A small class-conditioned image flow-matching model, trained from scratch.
Model: 8.64M parameters, arch dit, norm layernorm, activation gelu, patch size [4, 4], layers 8, width 256.
Training: muon at rate 0.0038, 11600 steps.
Data: 97085 training examples, 15.3 epochs.
Rows from block 2, named by matrix and row number. Rows with one number belong to one neuron. Each number is 500 + 50 x the weight over the matrix's rms, rounded and kept within 0 to 999. All counts start at 0. Numbers have three digits each.
# fc1: MLP up (model.blocks.2.mlp.fc1.weight, 1024x256), inputs 86-171
# fc2: MLP down (model.blocks.2.mlp.fc2.weight, 256x1024, transposed), outputs 86-171
fc1.527:543589583493569452478455518472478493505603458547497535524479494407472404441500546490524491503403441438570496562470404449516537451430564508471490460491580564408560527483469493479541513422459504552486534596598406587569536527452496564472513434508486426538558453
fc1.528:524516507499504365490552413500497396562574626541487454522391538465458449446419439491477467552593442530527458486453522430551538523441547474508529550401526561523507384433575576573402558496567543533453474505626544475450546590457524479594539509586574493529528484
fc1.529:514478502517480478542516538509445482524506466503462555463466510555519472505481521466457527488538527532506493505416489446473528498505525451504521494498522538518461520466416533560554477542566521486519525488487442461511439517503515526465491469529574508497512547
fc1.530:468548514489485491483496500590479473433481495454465539483501518536566517540543530493480488535513484453530493492495512509463432434476567493595501510497452517535463500535454520502484460565510504523515444544429538507501530526532441493530494492429517535571552558
fc1.531:513492491472481537475472503570488491515496464530504506582525484455473407448562553476483497510493452511495528491458486450510477548487487422530550406391556480535522504446554532467517470565485508464538561544528473445517517487471479528499451504573519522454492501
fc1.532:491482535409457505395464539456499504491524500476466475467509595543482491365509480544506570525465543475528502453503430485573580507529506462480575525504559535480495469538411502506491560558466481530436506514521595515457512581667498522460451454559485454441431491
fc1.533:510537492433525485469428483478520507503444540465500529528424498479501441424468522514518531576453568382509503423550566523553543528524500573640397508502420492489554528471353540478439488526473469490586398492516596507508500502536594508516489578459571575497503507
fc1.534:524504483493444494508443363436442561473519567575572518530400484493498465511517538510486528521469511490442501440472437579459490470575490499469431456520523540538569471542609460462538464399581569482529553534526528588515472509497622496467439500532492521490483573
fc1.535:500440490507572561532566530445525504457584579534545567489540548438416550475524527431484528484498550520563494546479503471471452533464512404449524461494573490488578491453479465579533552568455492473484415603515455440539480523516533565458500455578515491536516505
fc1.536:499552473476480580552463565386651451458447526570334402489556553449487446480435479580614478492512484540496602595466488492550577406553614509545493391512533499532490467507678497563456401582495579517488507531531587688479526424472462442485402557597534502513496416
fc1.537:486458439452486504408469460618443507494507574490470473442512453554487398441469551514501534603440492415403585444464542514454540535408531546523493494500388498505571504483416472486535415565482466493489486486447481475459468544592462400505577462572520542546498425
fc1.538:521494541533487464530528606465553455535587514520551551521475427443403502475474538538545504598487443423481492486468457490420519486474524533551534450493469613444455518521569463414460528540429505451495499570549475533535435487480415551470512492536535530570494498
fc1.539:495462440475442443465543644444541570538520468460450427447527488500417456441456536430530445465452580488421540555462457498544470427578520509551485462572525510595502523540506537467508393517442460614532509450493488503439544492501533552498424591501499464443510469
fc1.540:503543591494475517455580558451404504517468524439450497560500468478542510515520537479442491455530482509485478490394457484517534482444466595503530523427407495459521492571468566607492541530534513455367482566434485474599573505536495398528494544493509504482504502
fc1.541:489497610559544562498501452449435520543435482462594490498517478444558409581500446473443519565464571455458567436466466408592497484517519512452445470501477530500464493546489505525480515531579505536612559517486683518540501516446506565417497592386460483372543462
fc1.542:504485548397532565463501488586448617513513511482607397513468418466478507512496464469498475526520442524402476603463528507564522364632482570634491475504438489473510609577458519570438473480525512579481465516457451555574494585587556564602403554513540496448513444
fc1.543:458512552614463552572467519576432489563472621548552564492445533477450583569405524427495602475532527536547561508386432481509577480511485494541484501522445521551536537518537434477490563572477503492627497550493488518464466466489471447510512496539518530439456582
fc1.544:482411441552516521518611525494325532573548506424437564465513622512526536420443506553491497585411528397570528557397423365500545466450473543600481428571501469527519495566549404546540484487509529365478473585565344566532542618441558538451582529545488599509567399
fc1.545:491477539472553480530520448502453493509477433606463432562465531517492539476374522556509519447495511495543388599438497519493535410569608386706419505551455540539441569554459526465467476504565517467425448610518562524679406566533538497528533448470566535513540575
fc1.546:500529545385558614534574556543443511532607484501578457455544497367623399555447424490521563485407585493362402444584574459541511369483563470522538456476467522419473584453528530582419586513497489613456519511369383564401607563595466626645555576488563454474511487
fc1.547:502553591492516413452451455445463557488506427506535495409538445577511555551438505468437530581355420425497437543532569575516444532491506505461504572521469429514397444460575498453393529550549568520408514451505504568624506492497498492490386501400446488565484506
fc1.548:482439490579482490503458550441568512553461525482565525484439509488445449510464519464526545463490480406471589396473458479540533521538493547510609476473531502515457509513520594483456621497539502547509398560531466523460490531473518489581466477521533445487503510
fc1.549:493426559512494425514475464522535464459497489538486446495489503519387498541531428548474542486464395465514445486475534513509415437571464501501531573494519462575568534500483592529521466488504492528512485469507545399513519513537506509441500476536482486531452531
fc1.550:500460476532576551592564442577518429539515502615452492552404537507530539416564445455476427619475628528543544492541496526481464574431474534482601464514564511427369476476595506455544450499495482558490471500474395613462518519500520581438480501504548528562473453
fc1.551:497435542590499526519517448491540559522493509478530508459386453525549461489525526462507522492499549542482490440511514536481481537541558556483501528488486501482463453545541491508552471487511497505494553491493490545487521488504517474517497520514450495526507489
fc1.552:502576550492504520550453495454526507530476538458479482504473582454477522530500456450506417617479458527535517538415507427542497527462490530439500515578487510473505494501519485548490535482461420490487451474501366490476530459593562488485499536519468508523518545
fc1.553:498473613597500589470486471338520540531553478473464409549538596416534461521544433322494573621496523519531476458539460517424382510568468441458517471499473498473615507639443532489460514625459530621489531537406514608577546422560440522403538494541457595434464601
fc1.554:477530558470515548469468446450441558519511551563505481502437607496463493406348561476523491444522558432531481546555533502423456578432470572462535494456452558553516515506407517486569478469609489467559579539487515522480485484506501535471583502479546573512582551
fc1.556:490439458563533443465521456455520524491500525492420579519556556361575474416421521441445515446519498506513455545532496724663433545442506442554440490460593577379452499513647471546598447467370336489406498419541455529556501508575506506395508540440409424557590525
fc1.557:480518474572496509489494515500479485454410456532450502568542443456469500541445455534384501441527466507466532554429456529482505551433548548526464477574537516513507510482499438484505557483467484446471528534506501472491512526531471566587487479535474495492557503
fc1.558:515549532548491468551543526521459578445471556481472457550483449487432418467515538475489448513496417435496414512494533536462489500494508535529511518407458470521464532566503515535508474470418553483469526539511344411538445441479489476524471496469534550561503441
fc1.559:502514607448486402638459506349475491490482534498514625461566490435548453459562419533488492512491512485391450456596497465446486556435467472550518390544543458491555567519466477486525554535506441492518533441518555431567429573480500413493578593545471566579582590
fc1.560:482455579527498526526533546543499462539522407558567557459477461496486493569546515482503531594429509526486463483579489470568573511447517536553482467485488447423465521520511466420447414479563478597557505545406575572471478486518502504483441394483512518485529439
fc1.561:512471548493519541413473555514489475435570523519588445506488423521553449430475579599542521488435464391514477493477428488652496477535493564490439520558565540488489511474548593501514454540566509493523543534405518501475482503473497546548420608473551403537504539
fc1.562:480510470490506543548458540416467562431552548482498482471447565525473534536540516537456492474533483482572505471460520514389501525523422485535509505488527561558554529489355445513488494517475492542558531500546422497485516525472471574575487506454481414560430511
fc1.564:541500595522439473418465501544483469512584430545486443548480482472510419489367446485521565446426491518462439483584446573439511552525442491477469425602494477442407584609459414580490434436610435422618536515479558466539485543543469544298447409443623580553447418
fc1.565:494502454460583457371574563415643432554489458531429537517354515532526404469550545393579490508437488613566431474498486505448519465458607497525594486573493512577474521509506525505518531477489457462550533515539522428486447491456453547507553582529440469535475500
fc1.566:481496519541488541459548469473484517529530496512491545474531484510467528504474490539474535471551468426481555520498466547459501478588401463528461458459539428531547482522525437422526507428485494507520432499434499502514608575545479547549506413491392427512473504
fc1.567:484481426435480467464480515515545573508504468536563523518492603506581494536422508468504496509521390525444413483434512430426491464561508543441502399442486577485566452551456440467494484555524537442488492516518561503504483557494499491446533452493505511500497571
fc1.568:511473514496444467469443460534514472513434549554499386552437503554603457395511446631420437494460507452416597498520510583547460487512518506481458498445561424488442481485503479454456513518533550561445545521471634432486486504556449547453509465484561651503503491
fc1.569:488437598491469397469487519548514584421537530509532528498503388478521478573448437507505538566521411442531519396527398473507455509530486525507497431487498544443589425545464524584464565522486519499525497545547553413493546465402476446521544482438469511436477553
fc1.570:518493547543523518485446595477431506496655470507472512429559436421476522456401518602445509458575499435513419471529463502443490514447511482576490403454523555479536489534592491478582533533394556525522412616503450568526587490458374535607388524466412513497503454
fc1.571:510383489632493490500561426509471493509545486504548438490501468434524533501544516405371550517418647507482405483538526501462569484487543486539352438478533453452418553557525495612524533502449524549541537446477324517446453468549537499463411498584562536516605495
fc1.572:478527464434518517435446489491526555507496471437460482489463419564415426477521540499529504530408533443489505516514439546543510556463501591398462508526454534532502406560418426442469463550551499422530533561530603569507541526545530547575525453488459460498482411
fc1.574:440529571562631531472437413425428441489499506553488489492517510422472480452435505491360451540544563418588501474563416534450493499455534496436537475467553520435466527467529502488507571558485538460480586477529494570529539556590541554496486513497482514488552507
fc1.575:472474476513517465548497516569502566516490471519572501590483518549503528507543531548541589564473474537492494494519575467551437532555485464471498494525581544436492438557536519487513549556492530481518486520516513552517479427487469498491455463515474500503485512
fc1.576:504524531562519548605563492482542499506524529489562501603550526560488483533500522499518420467512523557524512538483507518561535482576489484502480468425531493531550511464511511459524497486544468524535463475494543551528447417587562510538456523563462479465524547
fc1.577:450420434444561454477484464451448465593451496542386476519471545534461577515483579587511564558463508505531610578311429504512516507502512532343552579467352443586495495566533604500527579383554429613605547575461489493428487421609596532531490478466565585382427551
fc1.578:506520483518510438418461530495455494536557504468497518502529481509463511464480537501445563449577477582526460491464528539491556493501543433496477537534508501504540525556468499541523477570503519543504418467511464433549457519536530523413490524561495566457501516
fc1.579:494373450441546503529509479489478516545503517455432429492504534445528520437505505530428418425509529463503452450472499564535417472589452528537511422479495664455519531618535523484561481538454539532497545513517505482500477551509521488550455538477457438504509490
fc1.580:503450442523545543454469479536484452439564495507528454461475553489524433396494491505501456470558579472518530525461547479500558454523529440444486489562540523528494496544459520490525501483439510535543516495448393542511518543446492590523546532436495477445550500
fc1.581:511465552508533493479577523542493479402486478453450485512445482513539488444518465519494542493505464482527453586432490464489524531473485456526476515472425474544492520529488495555511564504463532553500526486598480549505517455578538515523519513523486475519505519
fc1.582:505444408486467418468407500501594451345497392561449498494402479556572400452523523521570476544462447491475363463508537591537470589426563442522573495506564540505446472545426484524580496523510472568419474475514626520517542577586545415485454489450423481439551509
fc1.583:495584398451529529466503470497477489461586546580362575515579517482551522465551468437336537524431413455624609502531426490470522545505540428494565521607466564479496379483460463610442357491570537496561485536519548539520607539481480567595508410477527533438570399
fc1.584:480489445529487515493510551396511533499470417572482508443560591411572449520498446517509486432539505510440522485525602485548604474562495432511571493523543459442534565594481523559514501451487480442499510526453455542473510510632555510414452477423485523510515559
fc1.585:492548418572470414484572426586488563444469495420505539407490577518515421484447353538559507523437478530491419470498502524458575490535571570477467500456483456573501563537397521500507608515524544531555408523457462509453553427547493446502558455524496575473553608
fc1.586:463425515506492503467523550507528477481564512459468552469530490483598486539490480565529497509556447448479514462538474405451515484557453520539448469483521558458518540539500457539554586501522614410433415488549452560494538481458494480372551493607567516356495545
fc1.587:500531585498528516495433496383479542511488478495517447648525434532495529556482512494498493479524549575481514405468529467479489514546536503472525504519503574433505501499495503498499514483604544496457549473511535544497486499463468439518459539547466495486477521
fc1.588:500568597504488502518489507514470514505461522496467481318425308530519461475491532492483487463467452529560548506546528484467549552492521507478528468532496505492494489546478494533453480497469424489474508514462495526487461510614467497538512455492406448480534528
fc1.589:520386493485483456557492547572551457477498535541518453462488448513407540486527488454526523474512462460490499449475464582446488516502390475418627459546537488547498536520467474470487496442536561438511450501496492541556490590522502517547491569567538516401510558
fc1.590:523536556467468444463511413427557453476574499486442538503475539518482479460479469468517554477499521531496484538496497529471445519506452551552478543416479513472502482458489510437473502508577541495456454551517554450488532458505493528453486523505489514431422544
fc1.591:519520523591576410541442585508520529493416554453560413428542494416486495541522488502470496449509601516506458484560440468555556495455537453547535477453440487455446511488478505481448538547459488549519489586463512580432563576549503450474537535550543450495535511
fc1.592:498561528530457506444492486553526480493522503514502515553488519488508511529406518519532487430578526535450532486561546537530476484588483510470460525522520573544442473474520561503535432466514488495533447500509511456511511564533479491433546553521495504474586485
fc1.593:486574433579516480520406515401520487492469480508509558506530507475620466504453532484482501545504499384529505497442524539532476449451510547582496564490508440437456537484423461473455482519552494536474493438473520421468466481516406480470379476519551529543446426
fc1.594:509579441571488443505479565524522491589511478564530489483555574467492625621421515457474491505488481509453572508463489402448494567512440468505585500445517431406463468562384526476553512445466587514447476433555441428500636499559492537422555570675443676483553493
fc1.596:538542456497540515460478511533395544409504494554447524398578478439588489524524485526496483428482510510505458477474447440593426471520480539382557529524497463479490566479454495451467500484579536584520553483468504365456535392302491586532562478460555544444459414
fc1.597:501509481467487494490542500509514556496479496454492471496495477522472551480587502508522457509514522497507404469550533512520407515542511419519496518566472520569518417523519529554427554505498489532498522476481511467459555467485507478455517517453508497580419444
fc1.598:542452507457518558473514524476491528599486466460498518488535462454611522501443516479497498496465547534536489560572440580509454479517533500561530511417559450473458549538464403465522464431534460544524518435384488508436544506500496526534490507542483536492437483
fc1.599:482487523479545550455493383556501433486501485486452518566494492518567495492407456444387691546474432432553493479505478571515359545451501492441537530527425481528569433492498520501566499507475567537551552515490542511453473483485431459530536582478384503406494502
fc1.600:478470453504587475548478603403461551437515412523493416527540551393345531487410570499421548528470586560535513510479475472554530495423544493460593467499461546465581470493502520449520610524472444494532480489485498529473560499511443494551546490540526536520483414
fc1.601:504470446446487516476494413551404462509572478467520548540453526548589501491593473540558386527576489503480586557529499451437541559515448512435544511466492500580494558445500451482379589640496473534489570479514526454472534484475601618442491454559589434447502432
fc1.602:472486537597481518512462461466407435568485531504491534455441493464465476482492519589548474584477391385458488542469460435564542524492476517463461457419465555535514557476464500440492405543504532494525525533429514496416471545507454506516443493508508493552542470
fc1.603:475442592487510468465523532460407525491373425534462495561506452558478529540457453532566498536460467486497496577477432444599501511456502590466459567481459465475460502523453470539387537461557478428460453572464552576557498562535478522489464532463564498425398485
fc1.604:531494507491487468569509504555473456486508504506499542529483519550539517458429474541490523491537470468455424510591427471476459484508433552506537535511498507427461464488575492545504564500457552508498536474519584543544396450471452560507531486479487529481479508
fc1.605:509486551553548556477487493512478522453436489470526508504509655498559526462491502510475514473443583444447444584501551554473425480517518453513473516419581552477477483501580430467546573492447440518503519558497474486462521517534512512494550509477455454499488578
fc2.527:537509546495407443496529385465473413502525464568589456530522526523467477447516529447490400560531533553583463538532552488540501411476480471626468576521468582465499546466462518457496445502593566506493463540504441555488459522496488555481510484556561508534486544
fc2.528:496495556474444452528511453424435484602438416443421472477358539457468491539466393566506467522497571480542568412527516428532478493439482494449508530506501493487515448558480403483491554527560430415485481507477513587488547325462485439564543521467569504506533555
fc2.529:498515528487533440456460520460468550511476508471511544493471540449482577514462514519513484467451483501478534461611517493505483469510491547491498518483512505516536482554516482450555525560547455513489510499552524523576443486477505488480508516512478600510471467
fc2.530:392488495474554479482516525520489516477466535545495508452490506554552465456476523431496454493507507495496497514496541470462442509475439486485451440456550452520490473514506489573468501487559511586476472517431491497485547492532459498514495536564513543561534501
fc2.531:583467490491469540504517503519540557509479581524440456484514536502517527468506601534537481499603499488504478533474453478529528541477562486504441538460503490474512523504501464500532408483518537480501457565427503465406495455529522531421556563484460491561453408
fc2.532:492575523476611487541540511511493524531523527538530506504537497422552550525448456530477485409435446484472447467551515403516359503535621502486537515477519487496529519492532508464498483515513498600509496552496473488446507421532563437475480433443544439490482479
fc2.533:431545514571492514483533525550543460500611457496571484476434573554532490461439494427544504547431547497398530435527495498509528505471550445397550460488532513511474542508530456544442479480471502528604567490463464539560496517462451475538535510498555443461467516
fc2.534:514462483464614549527462495515516506390465533492559591480447479559460481474501599524526493464313523536519499551418485517458461543443507475475502555544454513500555503449497511458506565477472499519513559469509579450584469478554425493563407471457509487512518536
fc2.535:549582423501476523484444487494519555374544437422454500514510425548544475503526548508476482560510514520499525518523450427435487551492429530444462564514423496531463569569563447497529431529439479487510512562397524445441373551490436473425500562455462523580458573
fc2.536:547460448585574583484580514385503495430448578478554546438537510575315561423412506432549499624517541581541529541470449401509444517470489624460542581493569503437411389531546371516457485490473609432507496497405543483469347511475488427457495476474486494553495431
fc2.537:479508550673551466452489493420421467498451378448532449488651510482539477538488542587474514545502473562530628465481462506384480510460512462485494611539637618444416603516573485558558418473500588594534451455542515465529513391434602548508417428516468494560628415
fc2.538:478474516477559480496466446564457523574467385536524605453528522522392455428438522510537484521440450539554477509525504456418530454506557491403456549555477505471553594419589494562517415551462583511509499560516529494466454536485599660540406401508552456506430481
fc2.539:464440514515439492497469547569458535565527554509528498435537488469505516411535522473514562554494520514475505488470580470545509546491488485493515419630488475440492555530462393441493489529506586504490501480540495568595550528481452435541626464490505520527559513
fc2.540:559477578521463529494425539443489493534461486559549567479441509497506487565474519444582508443514505518465490499503612533518500508480559466487397415463580509532520509391471530489577532517516575484473492517631537551434503520475606514558479406494504486524484534
fc2.541:496498524510475460465431527535440577534499390479554506463541526483554601531475420454449539554563611549578492536465419390495458542515474557552486541450498515486455487526591502446446462544481481468445403452452482417437495439496526464571534452371534504544457449
fc2.542:528518508524532482463557579567476533473490491450502521543493575590520498516564478536499527587532416461517518449514489505565530462573557518530393563598454451484497482499524547493489481445513587510378486528554494502519587475513553484453512476540487537567464455
fc2.543:493450521475588429419469589532573467563496453450555540627517479514462400531500598527500459426485571497464546450463519551471578521539493519495529480469509517443506514486539582483546487536497421497541442498545498416455592460495548515469520476515514569415545447
fc2.544:592516575467546510493560511489442501452444438434529504556513483510629537413437567436424459463470470460469513509472451480443495518503540547453488598557547650376478388507590412526483582509555395497457563675545462348450392452482531361516567469522505512413523532
fc2.545:456513409457418474516526626486421533438514512483606534502490540449566485546420562486460472499365459513442546649525337487522423519507594483426504462493510424621541534448454467454595506541479523570464515519440459558537400409532520460483425616534594480581502463
fc2.546:450495478529431514534496515448489456484478540456508496463553530608423527465520544456611487460540467530525488435486478569473584481553560574458498506578423460453566485492466436491608565522471474540505449458558539499482577605515632500426463475493514492460582398
fc2.547:545517486435438555459448420416562494493519630409586561425445432575481498554473649481400406502430500598416444488457420465469570370651447557442553382432453481517549580526447485590596519438497366501466428562458411432524498388466551596386395612378470479525466426
fc2.548:519555526485516484486501588488612460574480466523361525502394587541518554516490539527497445379566519537508475395566543507585459494511496505516507529420501531515511488492523452537474548492482533422490586579496550495533493481480475508567547476471530448533424572
fc2.549:517515503439423516494446479525531522483519535529516487491443559491503544528529433473545525470445478515488482502461557617485579540485518501505496434520474512495470475453563461414524479498471519510503408532537534504534469462456499478459527426526479444629512473
fc2.550:550521511491414549440414369429549575509486533440536553498397463508518548514612443538435556583497422543471448530413590498506577569459495451578474571492407495521553431536470496560497522526470477415510445525543505465613543493550492463516393526559437533540455401
fc2.551:526552458494517583471460441554465500548501479467544533477504475487471415528408490501577508562488481544634482523522501561521502433489479470574528424507527528452474481424486542418516494458509586540429614473411526510484453406453491538528498475492490489477469541
fc2.552:503515510469486509545505442544477469524530473481493500521466473580571494506506533551461575602522504542394489550514470496555448532463531482545508512548522507521495523586450520475471527531506530543453490569488577523487500506478479549493453515455471461526545469
fc2.553:508559427497474503519603489511498530542428485504445450488569533422528532462567515639424488497576453394552397513437437496478475411617512563399533491394601410508531468623607400452425413461651510470493418530567518464479507438528511454405599456421618564481506427
fc2.554:487487551566484483597441469535490502493493400448505469494471490456539556419417562467528503403490480550486508555505494518463497563463547458558497492434569446471480542493430480496524474511564508526575398502590506554514519521466462551513422493525517572531520567
fc2.556:532592455530545458484512573539504546521484618540469433489573492515515467448500455463589404452514405587445449488478442481604415565510531579463500551506490611567501540529555590470464470540424546500475465488545561545499629539587482417489493512519439492479426541
fc2.557:488496488421504508492521578491443516459495575421464482501505553551502487492506430509444400467449506425460459535501508550471478494445513455462516475480508464562537506497439533521493528465445518543535497453463528501590517504557518460521532529513507445445476534
fc2.558:481508514423461468532438457406448519459514403494578509437514456542479485445525518507496560549528431466527461595476495488488473563496535524433547515471550574482457530429560514502498516473545476436571511430492558487552456545490538503444570473505529492523468504
fc2.559:600540542540465526519533528496452514454509580378508475505554528606494463493532335481509476530535441487453461466475515497617546479518537482511515590564567500602483523589448462401408546546507495414484536507607473513521489528421549507527462456523505479607500554
fc2.560:553534507446564479535490496576465537518521546510429487525470452442499477568477636486443498446530540436545526433596410456518449469561490455510570484483511487497528456591492490522445456601458365494557536443436425494493522508451476555554533533493561506521503585
fc2.561:457518469492448523462510565487573536460441540443522482509448522587516496465580488500584466417477522491511557503350505451498541463545439530501546547545465481492541514564435468465523478453520498539484533586587574493574517500492490549442592456389577573527483502
fc2.562:467475506463507526532448506510519505496485424500493506485444498533594537546404521486551513459405526506394529469544469489578474514481562526480465506510475390457526559517505584537440515561511545475538539475497473458500487498531484435589480546490430504565547434
fc2.564:662515442525413544468512533565513478530508484574531497509472457379467526449514490393511459588605490531491472429447399444556492397627469584341653495383500453533546269575465491624470524474664406530444448493570456595458606452559436545422477517543519444518509530
fc2.565:700445559436533527430526445511493367486494470496483478509541491529476576491478550680483600524583506535464536400589562528464464534525518491470518518427612432527539521460439552525535550510599414495367509524543515582550509427640472522631544521544511457495493571
fc2.566:534495546499514474537478468561472513538490491501479423485572478480549449609464456484437461507465518478504436523489498519454433496592588538452448527493501491442528507491506537541547542430485493561520533446488454519502556418535578493533476498536522547475472507
fc2.567:536482471535443446506524513533487483477438458476429427478430529491455523502451486499570403461505489476547546495546539550467511481512490447460498560444517485461502488477490478490501541548438464529504492451441479555524525474489469588455515543488486514493539552
fc2.568:513480412568537459450524434593506494503468442532459594489506514388390517504486443462505493531456625558507461443448410562489490507464475495493505564471396540587470514494476441472484515480509524411443540462446514584576546464513416509520501475457567484449479513
fc2.569:520552517511453528480456387494547574522504435458514460507473489484491534492486443500487521534446465463461513475464544543515454587508550490547480597475460410502463459456388483461496466537412527503466467501473456433469547501485499516535442582513508495537462425
fc2.570:545581458495435461540542416466510585510551466533485568525463564597596491456504602524458519450494519511492540446446525455463448481511389657470546546666604567432534477530574457466509438493496445517516599528387503421487463456524488457531566533501511474514533463
fc2.571:487533509601549508510423431527531430496562444550404561555499576483490502517459406557537549366497454393415508497403428533485469536546653547458555635439542510463558537410481504457493496491415510510544503497513490503411466499533471479542599544520584546481613520
fc2.572:525469492438467486477464600482488450509552481482398499512491614523578538534461530522528543473418449435482461545491505510505412462543537372523526477502531507581544529450518509535505535531406490580434471497440609387433543479518513461555480535466457500550561493
fc2.574:529503414533414552514488550472528548421550489435544484497483463589594459460459465598512673487459521491511599398443556572478454517456495640580454580471505457596558546552556402483561503513414423515515420490462526470502482537500495483467428543381478534452502564
fc2.575:487544521447515515483567548487510561499452524501484468420450479461455494536508489515540480601544585461465545485510443444516515506510520540537521493532457454511425459491508539564544563542562493544519559476510522430432543523483487501523524515521457431493493537
fc2.576:554491538608501497552553524461467562506444500510456460418506456516540461480513478543519515430530559510459513563519507534453468477536538492453561488467462474536435466476497490548524509426495574469523480583567539509544427548532441457532529512484499500457488514
fc2.577:517461560398485498545487549532496500547443499496496508447564555557490490475469583489534514401436452486524490499547355531373469506502579561472431471525592630409558443436546588522479541450510401577465273554539536535663590670460549365414568543581523486605454567
fc2.578:539479515493469440558451447491524545502468533469500579557480557503485467450549618425413493470475472500541524543455584510480557525491527504542458553466588511551522483413483517575505486489383499475538524463533551508536465553405590492421522352615498555553519430
fc2.579:534594502469487520502497492564454480525570469517521476479522512445439434480489498542500540518531517431476446492489581515470520464505537460506497469498499438507484584431545481500567490486439461531513487426469574478520551412489540549477558486540454496521452524
fc2.580:552432433488535535543564499510601531538505531481475517501458511481500480441515495560478568525396519515482467483487447494576397534469477498505489535531428485477467511453457501457521490397507543477551521486490508532532588501477466527512481416503543479484492460
fc2.581:444515564479452530563476492492493524473520476513523464507445464549548474560563475521419545522528482477494532487550481527447508516522486564463480497428535556475488500462587480511488618510488491437553499465479483495458492534506462528514488482499461518485395506
fc2.582:448464419487487458439490603483432587328484578469490565502424525500492492514537529437502412580514539545463449418537561560459535570448519473435480392524510506513541498483501598514576493528529476556540489475499504543519527514485464546504504540541467493480497561
fc2.583:540517495578580506468596406525562458514505482423505549407520464583434496511518415518360447601514497528458423469468525453511615570505528525537513521593493426508523412534502401414483432556508514411510431522516535408514530509471532449535388561461523480487456547
fc2.584:541441527493435470520524422416513529501454514550462533461495482497463551521537515403559476537613497513548518501555466498543393436490547519477520509614466484567462514398517537438506452443424566483453512523537561467565398523471458488602510491487479494550465566
fc2.585:548501530582528474464513463436537492462445528586524474487440471501509476490538421415479523582520531535495573483423523554525438477416471511546503486471557524482567538537487480513496523480487485502606547537509478473551476493474513603514478495491521523521414562
fc2.586:554495527512429480531435452557507409552506402488478472564443502485461545495524510544504476430465499446507484478458524595532530490506564457470439575491494433514505499504428523539503530451403457494435483482432473438488558551488474510492443552510479471529459475
fc2.587:553390520480467558583607520568454409540503530460487601416556396462490524623510511530491510420570450469502502483481487521598539548528518506511497512480565444547496516497520474491511541464592517491477481570514506469505490520568526560543479506477467583539555423
fc2.588:512468541560595508491514426479519360526559518485481499620494426458487501443460516539509533452535491536437445442476441507525659525541586451492489521431460535524567531500441521500486479537486526508473487632498476527549494489449519466494594546557435551489509471
fc2.589:322476464516528511517505565468533470539521443483485573490422505544508483527588548634455474449455541493392483438470450593454587576469650523540457463510482501506601500482494549465466465495503491555531520475512467516556545532533518535557509429533588478458542503
fc2.590:512502514535540481574575519591607431485449492485570530552550505515504550500516463490538483462524517517518514515506515495443485496519515445447469464416471496463457481560447471508475508559571532520469519590467467592493537551540519550506553451544472483478470490
fc2.591:547570462448440445489483488568520553390489468485528455476477539579544544468490481521520566537532483544494506473511557370443479521470434577499538494529576476491562594553586428572579472616411412442590533512452463435469436451541505470557499560457504498630453531
fc2.592:538452514498534468494494470434500542465490503500522516431588506542535535454382535491567481533402446517560517489540469527529529466540495513583434480504512444477557462508506461458500506479484501519491567481508489523474496468530517466455465501475494560493494428
fc2.593:439488471480473519468510533509529430469492578461522483541474503578433522465467564525548514469510501469565544444440437531518564493548412450442508515429504564593536534499413533511464478523524519443529521460499497528454530507523596478499514471479518490444482453
fc2.594:635509527470501453470415499506533501479550419475581529558493384547480570511490453485587530498416556572495494414528564610550393503625579547453558602489434557515473504485457479439529539466374472555517399401410572542532547536485459436484448478388447510498521600
fc2.596:469341481549474499406595549567420424442520520460514515517495658548506429505575476464541532399546496479563534491522549459554548483494567438480466483489471537594513597496462488589500532577530492432539413535487526604596537565523486428540507505510491574400536520
fc2.597:481487476495541438501460465479384526507490500540536530479532505516502481524476484468494554550523513524511529479544478473461412487552469530477539378557471502496476461472534446469451590474505533477486502460494538464506524519523419475465488568471474487409519465
fc2.598:420520474474469518473470535493475472598511528488516497502584495509410507510447469489519494496488513485460473538507484525477533501465469505437488413406521485525517468501522483540522481451594484501459529476532500470568496452470535523565483426497549513535499510
fc2.599:473536654599427492506575465445491510539491520454393505492528495575504533548426555473516368607483397448531457445581511500499505480510506475591424514470537527585531567481446511414507533503519612489535466510555523516567456478521530591539483419672451471508442510
fc2.600:567461443453442529558441497514474480578524465524498543500525538449362544569502423521535591536511500509505500504434511476496455580451545476528558463489500441456547461492537487486408547547470499460528462478500556490478698454539512312481554495506605502488523487
fc2.601:462519416513561483466465410439471535556465503495486500516430494437397520504529467466537547456518532506548516501503475493480468557412578524589437552481536512450519550525497537510442509562499501402514478582462486506500547538534397405452536563451506538384519462
fc2.602:476466534526494546538533583488576566467497509439532478478423487540498499544527521477537502492465517526452501500406516505497560526480368472605496547601434519466494585494444480472586467472467484546515435534463436431538544414481482527464439568465434498508467504
fc2.603:499515560485538554513560528545531545605510560509538479432487500481523486456583541489549525457455459505505521492538502427566473467522528516479443528474505432523498401528457469412478531498597535499449478551567504529443605468494553548496530451498501475485489504
fc2.604:454499502401546497470450519469498513484445530455487502522556538461422482489427459466516500411493505488579587489486546505583497475507590475482423471533448483501534470496469559480471554522473481518507521488483484486478409512515517475485545504510478568460518461
fc2.605:573487529488500454549501502527504511441486545527442533489496546468519488521538467576474491482552479465503528518463498478576507535479493524457491498414441539540505469506524550539452514494425499477479486507510493493424542468473466539473496515504516496505507524